config.yaml
dataset: "photos of arthropod specimens (BIOSCAN-5M)"
train_examples: 97500
horizontal_flip: true
cutout: 0.4
targets: ["order"]
activation: "relu"
label_smoothing: 0.2
loss: "cross_entropy"
optimizer: "muon"
lr: 0.033
momentum: 0.9
orthogonalizer: "newton_schulz_5"
adamw_lr_other_params: 0.00092
epochs: 18.6
Rows from block 6 of a small image classifier, named by matrix and row number. Rows with one number belong to one channel. Each number is 128 + 32 x the weight over its row's rms, rounded and kept within 0 to 255. All counts start at 0. Numbers have three digits each.
Before each channel's rows are labels from the 100 images, of 14848, where the channel reaches its highest value: "top examples" is what is common among them; "colour at peak" is the nearest of a few named colours to the mean colour under the peak. Only what is clearly more common there than usual is listed. The data: photos of arthropod specimens (BIOSCAN-5M). In brackets: how many of the 100.
# convs1: grouped (16 groups) 3x3 conv (model.blocks.6.convs.1.weight, 224x14x3x3, each kernel summed), inputs within the group 0-13
# convs2: expand pointwise conv (model.blocks.6.convs.2.weight, 448x224x1x1, transposed), outputs 0-149

top examples: order Hemiptera (45)
colour at peak: grey (52); brown (29)
convs1.86:147184134120079149156130182083154155141152
convs2.86:133116075096113096080094141108122142169147140140147113183150116118115127172172099092136150132121112126147151099118135150098078189121137171135140107162099122092125107136096167115183085100194140186063173116197207116179115141109120112128060142131174104114126056131114106121171154168095038117125122159163063087150151144172121102163124118111119112109116152086113097129174123104144140107153146173147122168051166096107108156115056135137165105128120106105117

top examples: order Diptera (64)
colour at peak: brown (35); grey (30)
convs1.26:102162134105153127097062111084141133104073
convs2.26:106135106162144157119165105098142151118137137124129122104106198071103128173114131147161135089131122164093143134166113096146131145140129091135107138070099120111105114142161144196172123185094119060183118108137100157180125132082094181091098070186078055167062111136126150181095116118106105165247125045143091165106096102096096119151100123116143120145082102147146175154141176116052121133102176135124084172131144109122122164122106150129123130127130109137099

top examples: order Coleoptera (38)
colour at peak: brown (56); grey (35)
convs1.31:173135099088096151115085142057133152118147
convs2.31:124158095050072181070112123137110152173148051127120148152128108107135129124185086100176080139126172049136139072050125162143115115117184073147107122115208143110102149176131149152159043121128108157127143158122150122117119065075118161179053093124187137147111140152123107146204132141103104130161118108165133073098092152170165104153103128123072076150112187101120149159174163108110108150151111173180132092141057057087097083137099125117211114108136091145136

top examples: order Hemiptera (46); family Aleyrodidae (26)
colour at peak: grey (48)
convs1.196:129131106069080137089157100149099184136148
convs2.196:133160153100080079119037172108131145051136153107114076115127155158110132136142204102155117100107080154172105169144104116106102100130093116118144166159121098104155132135175212147140145186100155105132115095173147158120148191206156075108115123086119110081096081125111114135129140170144066120123129096142127169112148104134090111110188110118099119148113087143153120122130122140082104076158133110139100165133158193180109120158162162099106156117119129084118

top examples: order Hymenoptera (63)
colour at peak: grey (51)
convs1.33:047104109111126080119120175143108098115142
convs2.33:101194215201079079154138134125133116137129133130131133089101102133098144124125096121094077141118091080135107090161107106144112024136140183110166114143085129133102128132178193174123101169074135148244106072174105131122110141194071183100143144154165112141162122134177151096163128120122139158177116104151113163116142133152113182106079112127134143154083140140147129114173095092082126115132166096169115156185211151121187098128109174114060106150144091167129

top examples: order Diptera (63)
colour at peak: brown (40); grey (38)
convs1.219:108124148127161119164137141064071166096096
convs2.219:107127081089115142091163142138136142178175159066115112101084132087117139190162100142142061144167058163114107110157152137142127154138103097143092094119108163107100090108116144100165092117167101094086118113107102113128138156055099106179093157092118115103127137122112133113115168108156134099190131121146109157109160183127101156089172073099137155113181142126131066045149188188140149115108100067153118148110150086110191140161125122137096160160108105152123

top examples: order Coleoptera (88); family Coccinellidae (41)
colour at peak: black (77)
convs1.34:156117174095094150071121160128180149098144
convs2.34:109122153158142071110125083131149130137110105157153134101054060153135130103076099131130146128084128115121136139105083116116100134149143146121105119149095135101126117112160095044191123129062115120098126158085122101152115085122149174183097073079143105120121138119093216184110130071137132116141122126132186160140082136146155117140116169116124112081237076129106128137119107168176128136113118144124128122149126179096102155116194059109148184126129117134110

top examples: order Hemiptera (34)
colour at peak: grey (28)
convs1.200:161118116150068117127068148105132099086168
convs2.200:121143139142182180099138192120115109086150117135118106105136091039086131147170116137101137114164184193130111168106163129143096121110025142129129128126112114168101097144128112095140147130167134091162157140173192150137127111117162153078109147122146138152144161138103142177082156150122135124145138130142162104179093132107080096165084133128139118124130100158044136117138076089126194147132177171119153090139065154134087082157141122093105086106138130168079

top examples: class Arachnida (26)
colour at peak: grey (32)
convs1.49:127136118092137073075128089110125080113180
convs2.49:117142155177098175120041095103094147157121118165108135170088132100124123109109153168125140155194061120098104087132201111154100107125154135111119118143079149176141155098127187155149145233116105153129103136109123158103137138113113137184095160087149081153117128109112096158128114133115142106077125149089101159128173115085141146128109120102125123125134126101144125122176136145098141119103146157116122154106163138048175060084120107135123186119163092129106

top examples: order Coleoptera (43)
colour at peak: brown (71); grey (28)
convs1.54:194120141130097157181101166105107142108091
convs2.54:189089136196108071108157145134152117093097142099115106130137175112119106127040105128102133127042132101137144161145114102129089073161105183132105164161136105118185154095076113173146092105000099079116108113113150113125119084119139090163145167108105162177117104108158178151144070102144144101174123124100163124110108104102131141125116139124106162109158192100160104103238138164130177189177110087117147141189116072118155145136179111114131109116140140123113

top examples: order Hemiptera (67); family Cicadellidae (40)
colour at peak: grey (48); brown (26)
convs1.5:145111105109126227114104130164114119108107
convs2.5:167130148159147106066131051149083112149104126139140146129106103088148145138119123169136129130151170144097132188094155160160153203135146123128129156116117114185108129126160130158086131103110137130157146135129052092122092168128196155124200122088130117141154169128170151140125174141180156114089131161128147113108162143143204142151098168123141161108114138193109116114034122154164082153113141123119114124137111100102173138148179184104143105147145161148094

top examples: family Drosophilidae (28)
colour at peak: brown (37); grey (30)
convs1.139:150126128065109137143127131166211134152142
convs2.139:112101169095150099102152109105139152191135131163117090038123081133123151148118126151077203148149162086160099140129108154166157067121136092126110126111155148107156111117176079073121121053122155093173144142114139037150121173124172151125166125150106167098154119156129090099133087154119118135077135163116136142190127124155100106160155124117126113085095126141100131114090131143139093196090124125144188075112131071112110122116132138139109098131128134114144

top examples: order Hemiptera (28)
colour at peak: grey (30)
convs1.128:081106112050122168150096159112139111124148
convs2.128:113078133097115137178138125148111122161135176142123098144113100180153154145089107088140145173119134138142193093095127129182113136135174117136126123117108157138071131084142125103091154143158143182158149095106169168150123137122161126156105133097088119115103114149093177123100149113141079103105122140124148128173111120117144149172109130063150172109151179147179113103108184099135133107107146169109169085138049169131114084132177145166005143102153138052127

top examples: order Hemiptera (44)
colour at peak: grey (58)
convs1.45:166141113110159132055118098127100087080134
convs2.45:125170091159110167172130130137121137128126033177097106163140130136116155106053136131114102165077145116129141116106102141113087107082149094127086118102148081141112084108146117149098116144124141138110113069104145038115128144140161106108105096079086081106176136150108164114075170100172108132046113111127117068108132176196174109153178162081160146082162133119151099156133142109100133174071083127165136167071109136056145146163136103161121114139122182075076

top examples: family Drosophilidae (38); order Hemiptera (28)
colour at peak: grey (37); brown (34)
convs1.136:081135104107103150171142074188158131114112
convs2.136:149161127114158144113209148168125116164125150116127127151016081084145136126096093144096049152087144164124139139163136130100104079099110107137094075123149102162139128137124162057071142084165147115113142113112166196146076173110128205126136137159120138118153124116133129128096127176139108133117123087110150101106132146080188164134121102126135169164081183147098115140193211107093046143113176167065081151151123068117138098169124129130085133151135135206074

top examples: order Diptera (68)
colour at peak: brown (39)
convs1.14:123143107112146132123044093164076101119128
convs2.14:068152123142107143085212140132147082117145158176103123098153143080133158144114090118073124066128186100164125171111164109113125110167104151121118136105174165152111144129141197147107127191142157152149059122144209128141130135057180147120076156093088113162200122121160086129081126109057063101130133013130139127148128118165071147149119103150103117119127075124165098123079101150151169126144141121130112118143144081134090131122063121127089110110119162110082

top examples: order Hemiptera (45)
colour at peak: grey (47)
convs1.89:148178152108098173182126161099175127130151
convs2.89:122096135149120150107108141111122154155126155121116136102196072118118130169052130160119106173082159095112111122118083100187059133118136068123147114059115097099142136134089103126139103153188122196112191158138157106127112176213108140145139085123133140151075132113215098145161054106158133127126132199149090111211107117146079198134114115093133127138190123120149088070151104108117100074091148073125126135197117135204112134114111152120139112142186150196135

top examples: order Diptera (74)
colour at peak: brown (45)
convs1.217:075160131116127131095151152135056136075126
convs2.217:172184096161125194024105161090115072143103122086139103156101096118131147124097111163106165162180190170132154115127056117121124123126169146107133125099088160129110156152188112058089155133137107123144131119174179193177142120164155164030122108104144099088132092130092101108098118074155111134145124066150125125132118115255150080123077093108194153106138169131074103122137161157081144099143154124099087113066122124150075125147127165089105129192135151126057

top examples: order Coleoptera (40)
colour at peak: grey (40)
convs1.68:130047094133106120157143112109100116088086
convs2.68:151108095100140138170074104143105116126131125152105144060134118156097149165159116155096100140133158153135124130092147111166099143118179112110119146096176130135136118125150087109105098086148131224098153096166177156116138198119138090098140154050078145179159075138155056150091174129178108114089122125144133140127111115092154140142142091160160154176133131126095139121075148151097084069133157164123119122178106088096092171137180092107128134066107120143120

top examples: order Diptera (77)
colour at peak: grey (59); brown (34)
convs1.210:088138151176102107156135117116084098071090
convs2.210:151178118168126174014110192122111150132120153134188099122083077129130180136111106109094139122168143161156170126129076100163162119128137155100145099114084103184138206074197111083087153137154123109154118127111141103178088105170109149093123146150105152095137126136074113167104112084147158168167136116121126094171141157208135109128095142116132153131068138179172147097118171138099123105173092121094107144122087100120112101152131120104090101141145135135090

top examples: order Hemiptera (52)
colour at peak: grey (48)
convs1.169:123138131145105145170118129055150073176121
convs2.169:146112105191116169164118119119102102135136165147130107162162160128140123115090085104137171124149130104155092142134155130067143098126187130116152080169124163122127098163173100101121129171131131144095147138164079051160157142068100103174100094142163124143116163146133110075053132145046091156143130117135095135080082122145119153140133141138131129127109129165165112166147165091160132182143110143158141127133186041094182133137115129134171127042116120110112

top examples: order Hemiptera (33)
colour at peak: grey (33)
convs1.91:138193110154090172155101136075122143105152
convs2.91:125174142134095068123239132097184126099113141117121136182134132155116121152097155169141051145117108092108177109227125098185109174150120164107131127112124118095143131120151057107133145118154129115115150094091162180088091091147087144106113144151064163083131134126197134122115079139101101104086139101125135105174138102131090235119134089140106160132166098091110157202127152099132099114089081128107145109163170122086132152133116111126105182101139108189110

top examples: order Hymenoptera (51)
colour at peak: grey (46)
convs1.66:127121150081133107119090174094120075070134
convs2.66:127098146113135202106179115154070062116103110108139081137158132081095146158180135173117093130091124157104145161099148054141149129116100116101119117130149120167152170165117154128198170104110127136113169053078224049085189163132127207166099151140105123108127113122159124135094050204080163104156135146120080133093138139131115107091151142123175096116098108157087166130123145139144128131125138071135087110117185110113097141169164111093144045149130122116143