python train.py --rotation_deg=10 --num_classes=18 --activation="relu" --depths=[3, 6, 3] --muon_scale="original" --orthogonalizer="newton_schulz_5" --steps=7100
Rows from block 5 of a small image classifier, named by matrix and row number. Rows with one number belong to one channel. Each number is 128 + 32 x the weight over its row's rms, rounded and kept within 0 to 255. All counts start at 0. Numbers have three digits each.
After each channel's rows are labels from the 100 images, of 14848, where the channel reaches its highest value: "top examples" is what is common among them; "patch colour" is the nearest of a few named colours to the mean colour under the peak. Only what is clearly more common there than usual is listed. The data: photos of arthropod specimens (BIOSCAN-5M). In brackets: how many of the 100.
# convs1: grouped (16 groups) 3x3 conv (model.blocks.5.convs.1.weight, 224x14x3x3), inputs within the group 0-13, a 3x3 kernel for each
# convs2: expand pointwise conv (model.blocks.5.convs.2.weight, 448x224x1x1, transposed), outputs 0-111

convs1.58:156077079063189184162098048112134137130098105101142127109119145142150132125136099164129081067072225156153061126164149117123097145131161102117142139146134130146103141112135130117124136139151130130120104133133170096123127106144118121130113128108156205123097054061119179162102146154158147078088088160122151130139107118153117100137131122136102136114150131151205092085027128129192144
convs2.58:204115104115115141139092120093117173126152111104203116139131121067123112109139131147200123137161167105111139122099168135080170161141107141142124165079051132126142106100118111160113146148120128117114095138132119148031129133168134121195158091115054138128121145136149058113078081118076108120161123109087091108126081120150053148115140150130
top examples: order Hymenoptera (50)
patch colour: grey (55); brown (26)

convs1.162:086140071115157129141075085095098130107203053129110109113138123084183115176132097135156157163101139138125114100104158120106126125134124182158158164173094055104135090126123142117095147080075106116113083100115130107164086130111109149131112091091059124110158112122116118134137068127076140114154181132118178074057083125130176110149122157160108065115130120151147079097104146053184145
convs2.162:199095162140193148140173117149191096152122159144124125101060072163129138087158152144120138127125172085136158127092092133125144229135140126142133166159160156065148111108134079129108117159082145100159160091148126130144131112144098093099136103147067145129107132127109114124082137175105091079141125111155075098127137148093152161179135078144
top examples: order Hymenoptera (57)
patch colour: grey (54)

convs1.116:114131101125071097122149136111091080094138138088126115122140150120088040131122196091096169088143182143102117128133097131159124140137147160108093102131127178153144140145123135109105145097181165150137127138148078089099103091208097100139185128093110094197053143159133121075089130155088132130136182113128108113121164148194124043146106123115138105072116092157156052137152103108153176
convs2.116:157147161142142144158108090120159126201124148199163126125077134179091114118150147129151096113098116129108115109095109122100086135169107118107136110134069072130068173169130152039116063099122144140104141111120123163087097136123153063097132172132123125122142103124203074164151155168115083114213141093146079106120115111073137092127124120100
top examples: order Hemiptera (36)
patch colour: grey (49)

convs1.2:131158078205130136145078111105139139137136159124145146122107140138088162131131160135137157042169126150069121090173095155102149148087133091148151136149121123127112201140094109104123173084091092133157240107136143059168088168140131152104097102091132159135070132113118170096110106112125140125093154131116141115135135157158102134146048167182118096162125089187138088181093110094112175
convs2.2:069175123186133127150070132132128169121132144168167139156117095119101158118148133135093172095136156112150128120014150187101140116125100111138149107139134150137160111127161107146071086169082075164217154150106136151120136110076140162115168117097129120086107121106111100114146116152109126066137121128116150143140094120149098077167104132089
top examples: order Coleoptera (37)
patch colour: brown (40)

convs1.5:155118145121160093109154100114174126134134105150090156148088155085186091103164090151085142175077143067176106148072130106140186110163082126165093205051136101104157140092157070185105136125109135104137099128147107166102167046130109154187100185044106126127138143119164103146128121106124107144124130135146100151115175139129111117141112112199060131077155150137107145098136119122139132
convs2.5:145116123083093125118160106119125144111179096120195172149161114130122109081156138133141119138139100098148135129129144159140100163092148161114082077123082101123146158105146042132107110106085145112145080139101104156024103129111146123125168056145146130169161146108154075129149108059090097116118158204235135126127104128126147134122115119111
top examples: order Hymenoptera (47)
patch colour: brown (46); grey (40)

convs1.198:124133072137145144115127107144131106123123116106120109129124128100113116121111132178138094113189155110118150119134122068183161126065137155123125103200160128126130140141077138167172091161158186186148054210191097137167130095129081108133104162129107128098143166136124121125117055133171096054130178082149130173201040101182158117127128128093179112089100149121141114154158132111139110
convs2.198:078109080176145112096116179112143119137113156107166131122156140093133154116125110123176108153115094115097105135130109162173207164113151153105155134047124200150127114136097081123209088155138114176083121091117156159176192098155121066153134139146103139107116119131046127129145155099154114135129136122128226115129101129056152078128115096115
top examples: order Hymenoptera (43)
patch colour: grey (49)

convs1.222:074165126092088194130107154151110078123121124110128144086130108158197185080157115112141152164143051145127145132120126167128133173187143144164107114133135148141161111128123120130103120095107165196069131221110098069117096131119084130143094098111082073074151120158153123158090145113104148147110093080130205169110111088128074114093157166122125135116126103116209153138143102113096090
convs2.222:065153111093175077118150095125127145065110145190143134161180140146129122122078136129135114111086160116109120102071127089134094110193197113110121056088147164154120121115161172117115122151148080174153112123103060108152121192104124210080091103115152088181133124123093153147125129162137146133134127128128092161135102158131145090131188179155
top examples: order Coleoptera (65)
patch colour: grey (48); brown (41)

convs1.43:124090155128147168172169123136081134108144165152082109143112110096102098105109137063164129170144105222172123144136116125094107155101156173117122146106113124118121202127094134172077148164137140119101118110090097066105094111139149100146082103144154082127144082145111113108046082085030164097110079075091140147148117158087165139113150132129178128099138094179063118105105164128126140
convs2.43:091163122083180132146141150134110087108124135211140155134116140157130094132068160116161116199124157076117146162143129178129139151155111156104040083113099129098096079120111136118090095074146117097134130109122154151082108136104119105134122148150106119121118132156153110134083125163187110118085157047138058182131157118107155131099129105130
top examples: order Hemiptera (65); family Cicadellidae (39)
patch colour: grey (54)

convs1.216:114081149106067126144094102121119138144122139109115141151116114176186105172145107128104099168137133132138124133127130123113125164145146118107123102098126120115147131140137084112114116135163145153118143153083135137131113105134135145134053110115032149065138209142072223098134109114125136093176118098126197105141245184118150078169173135119194137127162137144075139084151093186094115
convs2.216:149123086123181116123123138135186159166163147155178141061114146124123160149172168124081171138127141100096119128115168157084050161164100163098148112158063104093146162071134091160061128119121138170072120138139098127179121108181124152088181205141109099130123125149076180125063149129156119132204156036156167085171131145089132066145085124080
top examples: order Coleoptera (74)
patch colour: brown (59)

convs1.134:105131117133162113156135142144120132118097112110157141132111117132095125132114132101139089142151151096119197116145119142153142134151140109127143094141097117070147217180160143035176183164198109154117146141129138127100130155152145151148143149099190186136138127136175154165079086044119194106092092065117094110139107107104102149154109136166139131138158120159166173196050164166133192
convs2.134:132203137147132182144090219118126128087138000151123173145074152150114137091105150128116142127089126169147115127124118118119214166051145063126163103094152132091186094091204155178184124068094130137133128115155082095145132126183161146100140142116095174053128133110218133113011123137149099094070137079125158113132121141092146139097141084095
top examples: order Coleoptera (96); family Throscidae (66)
patch colour: black (69); brown (31)

convs1.152:164137086055175114139143105121072114118145181094121096143173145101120105182094170157157137132137140163167131104078055132125113062126083101132141167148135070132109120123121128145112127116085111111108137126106097180134157132136068109132102074119133117113088181121167134140113066117151092177101187112099097060095151095054122062152125132157122121092182051123114123098177129109142094
convs2.152:151108098093107043140172090132064154090137161131087166099086098099137117101088156114143187160142144070177160093149111113158151115081114178145145119133109164087116094098135149169149152144153136114145121145098124131144148160165110068065117077174110081145110096178145191140110114179131086120147171166135128164102111105055156106076157137130
top examples: order Hymenoptera (44)
patch colour: grey (39)

convs1.115:066111128169080124179218092133127140148099126158122107080115173126131151090126135102077120117116093100119116094133141145161143117113133108129120131123139142080150139123087150130104118116157085081115076135096112135099178152143111134125072110117179142077138113118117083137165198106119166142102115133133167134139122125144125136090067096067153171172095233034114125106108134134076040
convs2.115:159102086192093166120150182135121154189119127087157123145109067116124137130143158112054169134113143085123150139140130126178133055134187159126106177150130126099165138058173121105124198100118130155125109028144112085117137071224135114148133096147129125101141114136073102117090126130042133136147116118180130148169098130164163185127102111150
top examples: order Coleoptera (70)
patch colour: black (53); brown (46)

convs1.204:106102095121128134104115125124082117150091124148139117144120171139102145143102154161167138213195121102047070117165152152082170130166164141082137090090118178098197124131115164237131107103156145154138176134180143137114121117138109113139106132136126121112106120094119149129160120128152029091143146130148159118160058071104158205103176140118196146139151119131123098100117109127118113
convs2.204:141120135099166159160139180136147081163103132141150104144143083077138146132166142112106129147155060079130146143211175165102212147165105157119099119150135132162162133154120135139191135150129106164111106099128161081139119098122122083118150044151140153184128102156143060113209122141115120145180121128147127109147153151113197153071121106147
top examples: order Hymenoptera (43)
patch colour: grey (58); brown (28)

convs1.8:090157080131069158126131121113125156101187095124116115176077160146054180078197080089154075169091137095084185119133118141122146117111137095104124135176123148071142141133129168043153092177118119141108126136120128116132107184091185058155092107169122121151091164118095176086130139092131166098100073176156113128161118120101146153095164131150126098160090132158133076139084129117120137
convs2.8:150165106102134248114133123119140098065196124164123159123130154104131120062131123117159074170115173122135118081154153144153146180151190120126102110154143112128126110112175142145115075099129117116129152107088116145151147175128176174196132115103139211157123080138103082167143069174120123140153155161152086161139129120169133120152123124125
top examples: order Hymenoptera (45)
patch colour: brown (63)

convs1.39:133161106160165118091094130154130074126088114090143155142118125145131185118104111127049044043103180135194115127160139137135118102142089127131123100106076165147146158138130164049093132091123109157130134116139138132110107139116162169150127085083126119126097160130121176102170087082071070189107143169170125113162095100089121182139139105118094124097098208106135133117094091108165178
convs2.39:150115129107151108127255092128145086082117195085173082147161131152140114165176136115196108104154085135117142146148195143082146129155025130130118123207117135076121105080171146076112083179166148108084102147134077090144136132075163135193093180108134075143142141105131093124149101108147099110141121111145074145133161133067135118096154114081
top examples: family Drosophilidae (36)
patch colour: brown (61); grey (37)

convs1.84:162143113121153125141141091144094140124102102102106188183116093107145124171137148096148158116087124109087105093090177071085157105098182111184116064087153120125179116119159150085110119082109084102113145149049112110126088148170102060111088059226119114122092156177139133112100131162143104132134165112111096140118114158098160142143092093175155091087172160089114144098126076105140151
convs2.84:163168120101088131134167183122091079108129121151156161124114152106134144140086109134154091125124149099144139140163113150164106129165152151124075092147156156120168103091137140160115091111181114106155118123099120115127136130134140141153096101118086166163117157085103109131136144120142153164123121127103135120180112080172095201108093171146
top examples: order Hymenoptera (49)
patch colour: grey (45)

convs1.107:108116114193133098191162107140141135107072134184109141147151069184142054090119058106152203093093164101088092161149117124090147086150115111191120106089159130137141106172161127133117083079105157155164146148103089129138100058113104128151106169154123133158118078113122101100095133139177149114125106124157157093151161128093089152083054124127076150130156134087103125111096138168188140
convs2.107:095136123152176126078170145113136138121160133153127096118184075111119091092128152132136133112128153153134118159086084111130150142151145104155158144142155157096129139162110100140107123144094158116178085153162105123104152122086123115215147126165092130121135142102202091110183147088140079135209152147154132086111084135187169172131111099091
top examples: order Coleoptera (64)
patch colour: brown (66)

convs1.20:142116170187125128094125112126085128157122173175178126135130160118124158159157154104177132133110148139079147164104113202141105047200140151164143109110143197101105153172143184170175156197184132148125126159130092111115156127174130079150121106123143095136192112115115100104100077134129100109081135100123179113165146186148190124110141123218197124126105116104103142126106108115124103
convs2.20:116170163109208075170111119118127150117138118103088126085119124112147135107099131132100141159075145157110115100148072173108121056106113112115128139087113097106075126097108099198111088078134129054136117200163052120138150114115169101123161136122154100174160160132155149125125125137149105104119123046091162148110097112121255134145073130140
top examples: order Hemiptera (37); order Coleoptera (36)
patch colour: grey (25)

convs1.95:112150210129081142155143176157099118101161091085127163119117151122123143152146165064160099128135084140136135086159120131131101120108130110151168135118085097147116143116140117116131157114065160130084136093069135060175182127083132120184052156068141114085150105145144141089158120124086139142116155112161125114095179102049198127128118098206167127114153106184102092154092149085091106
convs2.95:067170172074205109135113121131146138109106174130146176096071114196131171107133139124139086143157126067101116103129111155103096173129170127108137120182131135104094133122194151178140127100175160117131142111141107155104065123127103155121147153112158180097130116074129121117106055171102126091028097102160104142113138120155133096160142085138
top examples: order Hymenoptera (42)
patch colour: grey (35); brown (28)

convs1.33:126151139126103124103155114094047139143133112109205136146148150137095153133089148072099078090138136104163138110180104140131089118124102124119150105110080102143107130146176095196071121109100202193169135094123099103110109109105171135172114106176064075122069137160138178194094076100074125158160139122145169114156084146138099130169120112143122140119071164077124127069109163153146127
convs2.33:161089098109113143197099093127103114130150040135140196143123170150169137188158184113154112118200128102149125109089117146067083071123088168123154072112061090091122092147121159115130180112181116144079140115069105117095078150123116111132115089125109118148135124065206125133162104163184134151169173143123074174097166088111127126096134154129
top examples: order Hemiptera (42)
patch colour: grey (34); brown (33)

convs1.29:089091125147176097178157122094173149144114085149080146083162103143164113078076122145152119124093103100128201116134114140101116134122159098132144097150143119096120034159138107240092153077023131143135125158149108116126158103107094138157119189112153099114121089136140117123132160133169113051138092173085141131153162082138082088120097133166156093119109089091138129118155112148108129
convs2.29:129112136156000125112156155124120113147106159142127140161089044123130120136158118118150186064088099073147159141128103130125167168165144147127145104082145110106125107099151100107126122148142083104145181141099116096158108126151168044120092175127121116147137133111171112147183165138032144154176121184144121096128129097090146088063112101161
top examples: order Hemiptera (42)
patch colour: grey (36); brown (33)

convs1.207:167133118128125139137142135135159093098143089109148171137124081152203079071201044096083134146092099109122155074141088187179039079142170134118128142118134171153092128109144132154099097104114138139130106149098105135115119136137143123087137098112146103127141090195127167158164055099134189088064096136068127171142188105107109147114125123089152090116165136151099158098151139129165110
convs2.207:139124169170137156212076137120133128074077118117102097120138101155123176077163157135119058178146149070145107105138109186137071124118118134107077085093162067088122148205127176161129116102159037093168142093074135076160161124153134063046152181197136134157150176103137045094093115138097113163100151046182129110140163088136088124152112185077
top examples: order Coleoptera (45)
patch colour: grey (38)

convs1.145:165140098154094107141105173120154106195092129091109125155199090213109087119088157149136132136115112126117157083117159088175198124146123131080124069107196132138135093082143057193134136182080115120132173139110154150084087111076144190140147094076128134137097136094128112114142121125152098154093096169104141121128113136103130165087133161125193106111104084111112105090139177144179089
convs2.145:115131067154109147066069141133148086117092108163114206171136115137128119076102119131146184149066110108104152186166199136133159110152141065141107175145077135185141137135128152090120123159160113140196142150123081149151120122106111068124145150188141149136109119131108106135163120080097045096084124103104109076112124095075182147154141100127
top examples: order Coleoptera (51)
patch colour: grey (65)

convs1.51:144094171169146132127132115183154131161109062195076135038092148092133093098119101135114139097120118117146125127077096098123114112128132128145130107159117107087142115185160079202119079122109083105136124198176094114074145102105087121162169193117104142120155125099134171116109123117111183088122144085132112114159127100192078140114199156122133137095082054160128117090138087126114091
convs2.51:151143131125128085141103106120154154096159127108111173095140145071138185131107125146217068141187160082165111115233106084084132101184088189149107119154067144147099228090109119102098122124141192112121148147140144136078105128137171140108152082130164165091102112103131157161169178141061128141062125150170137123152147092139166114076105125111
top examples: order Hemiptera (40); family Cicadellidae (26)
patch colour: grey (26)

convs1.209:104140117084129141138184145142116100129125143083136125143153137176225050123085064146095112143097110152101160178184090161120125116105107046078172080134174178173170116125153116087098140128128130127115117172110108118118183126106168129112133051107113108156096129173129183153167175100149125063135103080128124098065126128157114107119160117140100138138094122136101195094116161117154148
convs2.209:108125140176138136171137143142114120113127086108084143130168104089102150102149119119175153150190147108171167161136093117164121087166164231102202132126154093139125123121146151127104137172118141094118122144132131120140144110185133143101110110108118095128140154125114131135162131170126103143170105106070056124080125111105124132139160077087
top examples: order Coleoptera (38)
patch colour: brown (34)

convs1.104:118112092135152148148121156060078107097069129159160168097131079109154077134133104114162129079138130129109113153159161198124068120083100131135105140155140114089124089193031045091138139118099101130079126155132169156159100090114171151187160094133163164121164128103163131083096108091124159099114183124116074162100120129130119092136158139149093186074165112156104109152114131077111134
convs2.104:227145115127163086197127071148186154068093150119162097141113109142129149121103118149161166170096177134208106098129148158115130072168082110099138167150126151115088126078144121135135114154121135128179135105088145121122149141120191108093136124149071121120119128131116158120157128146167119122112073132134153135145178122146062166032025146100
top examples: order Coleoptera (44); order Hemiptera (30)
patch colour: brown (62); grey (28)

convs1.15:112161097092129212158060103057096156210095120103169109146067112156194085097103163120106111099171153138088123152105144163129101071137153129102121136167095108142144113190101070136151148115099124112142107223103101065134131125099089185175137059113123104149103173137160099087128142109145148112091159146099127122103171143120085152148121123116089157145117147143109137151120083131142132
convs2.15:085160098150131146119109087109123098169112119086154149115142119187122071125158103120097139097118130108114157141133145169120132219164110128136148118132105135115176129127123059169143159139129120122204110075145136133130091128163076119136101113134109095144130154091053110143187111055112081147118151145169130117118151125103137133136143135133
top examples: order Coleoptera (36)
patch colour: brown (39); grey (33)

convs1.46:149102085125152108097127156117142123095144137134155172163155092192091119142065139097077106119119093114142153113165160203169082082048101121115105129172111127039108146123080132141131138159161160194130161119131129127115100118154109113153151130131105170132175146159141093110163144113200142059058074071096098132107162145150151159162114125134109132105124143142165130143214124127107070
convs2.46:144070125146065158195130109138136113063122166151077115206088085144153162119094115142102129147120126149170151110106130175181090105156127104161134082136095083126121111110140129139123184238130136087057112130080142104177167122143104130115135118121118072179134152100127154137103122077126102150119147124158089086127155144147053167171143168171
top examples: order Coleoptera (43)
patch colour: grey (32)

convs1.0:205023185173051187068161141121143114144147113157101125121075159109170128100176076107129127160032157159084141111133118125103180104147134090138110142149098172053129191083131124142116061186078138076122145125137141126141083128118176075142143137109142149089084164118111108125119148100147113139134084150136116141133128126135145131086130117117139143152084131150129122144139127093157126
convs2.0:130132152128118176144082153134121135103117214131067101163108155140137114114126158113193104102049148135165147139128157108160107099101168104131093064155062140144144092129075122116130147082104117075135104109103111114080153123087116164133149124103190109111160135154072125150153094105158049075157138051119157083151130127127089098131099148131
top examples: order Coleoptera (36)
patch colour: brown (57)

convs1.76:119168143133134094106110132097108069116151134036190171091096118089147131115143192133121142149084100145154109137107139145149071196115114115116131110095113217161202181213109162140101065078109119121160150135141125146074114145104116117099152139179115136133159116113113114160130075111095140196086120158113141138166150157139094092122190134098136170085116062127115127111157131133160112
convs2.76:147101107117230161154190167126125173130144091082093136101108058198167118110128100137122144137131128160174101128159089165120132128182169139104132125190170136157144134151152090132168116133076131128156067153165135123118159106056113099178101171112097130133123116151160170107129098129096103163131122160101155100134118116161104147168139107151
top examples: order Coleoptera (45); family Throscidae (28)
patch colour: brown (78)

convs1.201:138145157135112112152167156093091155129086150160068109158102086128091083094091137118171089124149125120145129067077080119119081039083033162134148169115145187132144118153138169150108095181168122129119102140100112158133088092092111133110131091112151177143184056135154118142113091106115115070068090132089131061091144104127093132118139097147149134126143145173151145160136152189156140
convs2.201:093110099121155131097132120135141135101129122125133126155129073121120105142132087114125147187156090077185082226168152112098153116143166112077156136172198087118108079163120077136131135078169060139132123146143160115082148126147170062068118133124139176132134143140100108129136104089116108102135096057174110148153214153070125145132099106137
top examples: order Coleoptera (41)
patch colour: black (75); brown (25)

convs1.142:086193104118163117139085141089142147157132091145097140111142086129131170125130138137108127146139095136163135139123124143103114069132128158136112115100127129101124139106147156084195170081145120165122085172089114123110057196094115144152151109079143169122153074120144058245100188127096188102099095103134157118114139089092129097102129127054236096144124146123118147126142125100135105
convs2.142:098077179079110116079093156114123160227155156162167154097113167071156165044147147138102140118139132158132139154110111155124134228165143131097123111131209082104091132122109154162130159185068163166148124126172108156166118135103110182082150083146160124123132102096117094105114100102091136097139160200105191112087086154104095167166105121118
top examples: order Hymenoptera (42)
patch colour: grey (54)